From a checkpoint of a small self-supervised image encoder.
Model: 9.4M parameters, 32-pixel images, arch vgg, norm batchnorm, depths [2, 2, 3, 2].
Training: normuon at rate 0.012, 15800 steps, batches of 128.
Data: 90422 training examples, 22.4 epochs.
Rows from block 5 of a small self-supervised image encoder, named by matrix and row number. Each number is 500 + 50 x the weight over its row's rms, rounded and kept within 0 to 999. All counts start at 0. Numbers have three digits each.
After each channel's rows are labels from the 100 images, of 14976, where the channel reaches its highest value: "colour at peak" is the nearest of a few named colours to the mean colour under the peak. Only what is clearly more common there than usual is listed. The data: stained colorectal tissue patches (NCT-CRC-HE-100K). In brackets: how many of the 100.
# conv: 3x3 conv (model.blocks.5.conv.weight, 320x320x3x3, each kernel summed), inputs 107-213

conv.317:524539460555462469525511471464448484459478443570473538509466624530567499519539474511440516504507439422482488540519508536469484450462350502478436553524404503522497426502517565507511487453524505544487492521493532544476476552488524444455491529504628418438553524533486542480530373488462537515424545508455538497478493510622443
colour at peak: pink (81)

conv.148:472510450525526520565519458492482494464519484532411520498407458480481689522473524477529468442507513477438430512590515513518512446477466504515536437430423454530458554416492488491576529508532463518547445506414469476419513510485521600428445520398473488517506515461478449510542411487436541495560445527545471357403495466533466
colour at peak: pink (64)

conv.81:461453506499576528496483497531476479548538524498446466642540508525541341454577454533485538515588535498649497512512524475495580544502499468474477584446551469423526444563572476490528495497511490464573525546469489468406507490461569374503452523543572522443500598503533512361547481502431505507473485486555426457494502547535487
colour at peak: grey (75)

conv.16:561443438512524511491518464458491417520515433463474596470490667444509532578562429469577455513479493452458485548562506456450599502492467451486488411532475543475493429486452518480460473459513447447532498550511472524503457475501430415452520494427355473478475530584506520497516488462444535465489509573542503413448587559548445
colour at peak: pink (81)

conv.53:476517493533555528556505466592525472459371470516405592533458550474545595546522475500561464459458554514504426526505466470468557419558464546450507498513412543521491475476518562487435509495516527429450502547522617504559559477492499510503483461461596441501603425437609474559529539411535588536470422586470511550457515436553509
colour at peak: brown (57)

conv.57:448380472550405542485452461469561502561362456580497536574483587546491433502526484448499497481397484445589497466461527575492570508478545418510471490479506489490527522553503453488502523549446523517550460505454545442479548463598489465526532479418492482578482481531503536423408534493517469496521559470556391460451466515549541
colour at peak: pink (75)

conv.155:457449487408504472499489423450453482551506496431530601534518478515445555476618444469564441523547491515556474494475420401527614505452454508543404559384555494444431481448486486470404583470477495521523478502546459441502392424560392528496484493497487514498447499479525486506500449525470463430562523477513455453468496438514485
colour at peak: grey (53)

conv.166:541447498482545471492483413517563513537565439476463555448502547532403500435531506559519540540532544484571508444479506501515477423531485478541309468500483577476451468515479511501523544464496586497528553493562412476533517546411479513489403472538450451503529508395599410556551472533488517540436429480545489429446487511576575
colour at peak: grey (61)

conv.168:486474519580489438527556555556536534556576482360443406563534567578541456515503418458513541484469556448463493498486531507492550542566519530578618430484516583506488540474464508564512552491442493527470535527574476499501501510492473556561510500533535540586557548379525498500495485572490497571526488477539478540549480474429569
colour at peak: brown (65)

conv.153:545637533511475479465568371544465457577517467564508517584560477523624503422525492517629476500574482455533478603452536465543407470577553497426574455469439548474482510362550515520509482451468494493584570516490611417474524481512536524484491458479476428543404495453343499519441496558449437449443442519516468528511495533499476
colour at peak: white (79)

conv.18:525476463555486515537431502520527477460500444479541510483471425449426453520380405561564406555447505521461500395619513574497462464491493533492439430496579515454485442461538492441485539389390593443551522481542552470572437438474435442448516432525458441561517409570466474492477569546447497470516520480565441494564561431586535
colour at peak: pink (64)

conv.29:500494563553488538491553501517499511536512467542527571574477563479614539449447496541476548475505567459511531529574543528509469479532558483545515531516521476518440544479530472504501556380487540495579532484471502492418470524453504590521504553583392475556550452538477525439559486391540483576553476476574399530474530487504467
colour at peak: pink (77)

conv.260:568514443506474492563488460446542562498498370508492609561479503511382511430474501494507379524477475453463515503525566526548571476495481504526432490479515559556526514502374504519526545499537544550449471432512474536488472443482446517471556519493430432500390563547446483520454510426455497385547500541584500423447440419564436
colour at peak: pink (70)

conv.149:567477460453608562466454522424472509523496469538546461496518532513555307491492521577522454510529472524542474450498435459453480527539412555491393489495540534561524463516516492529517521520470484480460501524569439433532568519434553507440486479528505553456479540471527423513465507476463527467420512483487454451384551468478494
colour at peak: grey (56); brown (35)

conv.100:382562417516461439450542499527503477436438515572466585564454460515449614458527521423509491537522438548551496554436475480575568511502451426487430519548386502418552498452536519533440476521438468446490442458459484513423468414494436449577538480520492513418482402539560441434516442534512470369422444490462531469451456490460418
colour at peak: grey (52)

conv.158:507373450541570488432575491480519512570389548534489510574431463476521458510484448511500455508445543496540464529497457548433594480522555484469649522493549516489496500506479435438551498558464461495552506531562501371531550522643455494543530487554497564576525456513636505504403454478497433561475510565499563465351484490521496
colour at peak: grey (60); brown (31)

conv.195:483429438575529560493588484474620453527507493420479548552575607492626478477511493560523495486458503439461509539515541512424502470460611459533392443527561469414515471494488462440446484546507490473612391543526607420470503541588420492518472482544437521613453479514382594511540488496464483472466479586521450537561555408597495
colour at peak: pink (82)

conv.209:378562483491517486441504439479463484505493534479419497592461486558635587455582520492557446513446507427575495493456524489519477514460507395450499495433393441474499543475520487572537545484379588455578489498406488541564480519429477452461564506542449498485484401474481533454490466539453502281462423521505461501441500522502527
colour at peak: grey (47)

conv.213:478489541534526473509466519467585525421602511535549502556471503508504561583595566458594559479524522562611459560528563476540527454466572482559479404507512550428468487494510408542544533530539533469528507427495493536493487465536394510436489486453496487499549458530562407577391495419494556387587451522469512538494495412571389
colour at peak: brown (65)

conv.154:559421405499397539423494556477461625594477574486532499500510573472380412508567446555476511493498452464514397419587520466494441431504500465495581561587537502548485466479428549472488569457557553528480556555519425538520419512478510493479468418433577506487621589485497552553431530473447561519476497500555406420577522502551550
colour at peak: white (61)