config.yaml
model: "self-supervised image encoder"
dataset: "stained colorectal tissue patches (NCT-CRC-HE-100K)"
horizontal_flip: false
norm: "batchnorm"
depths: [2, 2, 3, 2]
kernel_size: 3
downsampling: "max"
temperature: 0.3
optimizer: "normuon"
orthogonalizer: "polar_express"
adamw_lr_other_params: 0.0013
decay_fraction: 0.2
final_lr_fraction: 0.1
warmup_steps: 1580
adamw_weight_decay_other_params: 0.01
Rows from block 6 of a small self-supervised image encoder, named by matrix and row number. Each number is 50 + 12 x the weight over its row's rms, rounded and kept within 0 to 99. All counts start at 0.
After each channel's rows are labels from the 100 images, of 14976, where the channel reaches its highest value: "strongest on" is what is common among them. Only what is clearly more common there than usual is listed. The data: stained colorectal tissue patches (NCT-CRC-HE-100K).
# conv: 3x3 conv (model.blocks.6.conv.weight, 320x320x3x3, each kernel summed), inputs 0-79

conv.207:53 57 41 59 31 44 48 45 45 54 47 71 33 56 61 53 58 40 46 53 23 38 49 57 42 38 74 52 42 53 29 77 40 71 53 53 33 44 58 63 42 52 32 55 51 53 46 67 45 31 48 50 55 73 63 58 51 45 39 47 56 31 39 41 63 50 49 47 53 49 84 44 48 57 25 29 64 43 40 50
strongest on: tissue: normal colon mucosa

conv.200:42 61 53 34 36 35 57 85 42 63 48 27 73 40 38 65 40 45 42 41 46 50 53 46 45 49 50 60 35 31 39 40 60 60 50 37 52 52 49 54 61 39 57 43 58 56 44 41 66 55 28 37 30 54 53 53 61 42 17 54 43 36 73 44 59 71 56 37 37 69 54 58 34 42 37 50 46 45 49 69
strongest on: tissue: normal colon mucosa

conv.286:46 42 55 40 46 54 58 51 42 67 51 47 61 33 36 03 45 65 53 47 05 72 69 44 33 59 64 46 39 45 52 53 26 28 47 59 58 49 41 50 43 40 64 50 80 48 48 47 55 28 57 75 64 51 51 51 42 49 30 39 29 49 35 53 54 33 47 55 53 52 48 44 63 26 75 56 50 50 59 52
strongest on: tissue: debris

conv.149:41 52 54 63 46 55 64 60 60 39 58 53 40 66 69 45 37 46 57 48 37 36 28 47 45 22 44 54 41 45 31 57 26 65 57 37 58 38 36 63 47 45 52 55 44 47 31 55 35 60 45 25 39 24 49 56 35 64 35 62 42 35 34 66 55 47 68 50 56 49 58 41 55 51 50 35 56 51 47 42
strongest on: tissue: smooth muscle; tissue: cancer-associated stroma

conv.81:25 41 55 56 60 27 38 40 43 74 55 50 40 46 41 38 47 52 23 50 53 51 23 36 42 51 53 45 48 58 54 37 37 53 41 36 38 64 59 28 76 51 40 25 61 44 67 53 45 58 33 51 46 59 39 43 52 41 40 56 56 49 29 62 62 47 59 53 46 79 51 42 65 53 49 56 11 47 60 66
strongest on: tissue: adipose tissue

conv.257:32 73 54 35 46 44 40 43 35 56 23 37 48 31 33 29 42 58 38 60 28 32 62 45 35 36 36 41 37 64 44 53 10 31 47 35 65 42 52 54 42 61 50 43 51 46 43 43 43 42 43 46 52 56 44 68 43 44 48 52 47 46 28 32 44 51 26 44 45 55 52 59 51 29 30 57 27 34 46 33
strongest on: tissue: debris; tissue: smooth muscle

conv.300:48 57 52 49 47 52 57 50 46 43 33 36 50 54 62 46 54 34 56 46 50 36 49 64 38 36 54 64 33 41 56 54 70 42 43 50 34 37 37 58 63 44 52 40 56 70 52 58 56 55 55 23 49 41 56 41 37 36 30 43 50 44 56 42 48 60 52 40 42 55 52 43 62 54 21 43 58 38 41 42
strongest on: tissue: smooth muscle

conv.242:48 61 39 43 46 45 44 56 37 44 32 59 49 66 64 61 37 37 35 43 56 51 53 48 42 49 51 45 53 50 43 52 49 53 41 58 45 35 55 01 51 56 53 64 10 63 55 80 61 65 47 57 53 63 69 80 45 63 59 41 48 66 00 49 31 40 46 51 56 53 49 66 50 57 38 51 56 29 45 47
strongest on: tissue: debris

conv.21:60 44 57 43 47 66 46 40 42 44 53 43 83 34 38 65 29 35 46 34 54 55 39 47 62 58 51 59 48 69 50 56 37 27 58 54 47 46 38 40 50 47 47 35 49 53 70 54 49 55 47 53 42 51 48 37 50 66 30 56 45 50 64 48 59 55 34 43 49 42 44 44 34 41 47 61 41 37 57 40
strongest on: tissue: debris; tissue: smooth muscle

conv.256:50 74 45 56 46 27 53 47 59 59 48 54 12 53 47 23 57 31 54 39 18 56 48 47 46 32 36 47 37 41 46 50 63 58 35 55 38 38 49 59 32 53 49 51 67 25 45 69 52 45 75 55 46 47 48 62 47 38 26 23 50 27 32 40 43 32 54 57 33 61 56 49 57 63 48 67 31 33 43 51
strongest on: tissue: normal colon mucosa

conv.98:45 41 67 49 68 47 41 56 54 56 37 42 69 48 37 60 26 53 53 69 33 54 65 51 63 79 39 49 51 46 60 49 36 41 52 47 26 47 38 16 60 42 54 44 42 26 48 53 57 59 47 49 45 43 63 68 57 50 48 53 42 49 54 44 43 45 47 61 46 59 60 53 33 54 59 49 45 60 45 57
strongest on: tissue: debris

conv.232:64 54 46 40 48 36 44 62 37 56 51 55 31 42 35 55 43 50 50 54 20 65 37 41 48 46 54 32 42 52 72 34 25 52 59 54 39 57 64 42 55 53 43 79 58 58 65 58 64 46 56 53 51 64 28 65 62 56 56 44 43 72 51 40 56 44 41 64 62 50 49 71 57 53 53 36 70 36 41 52
strongest on: tissue: debris

conv.316:43 43 57 50 66 27 43 56 58 53 66 56 21 54 45 30 42 46 31 50 34 50 59 46 65 68 59 38 44 35 51 42 37 40 47 65 58 37 37 30 47 42 31 37 57 47 42 68 58 35 43 45 38 44 51 60 51 38 36 60 47 30 22 55 29 35 46 60 38 69 68 56 56 66 50 59 41 54 41 57
strongest on: tissue: adipose tissue

conv.219:43 31 54 45 55 51 64 48 48 66 48 57 38 46 56 44 48 51 53 49 34 29 49 33 46 42 37 42 49 50 35 51 51 39 33 50 86 45 24 42 37 59 54 65 45 71 52 59 51 49 40 43 36 43 45 69 44 44 48 48 39 51 05 40 45 61 56 56 75 34 58 46 39 41 31 38 76 48 47 61
strongest on: tissue: debris; tissue: normal colon mucosa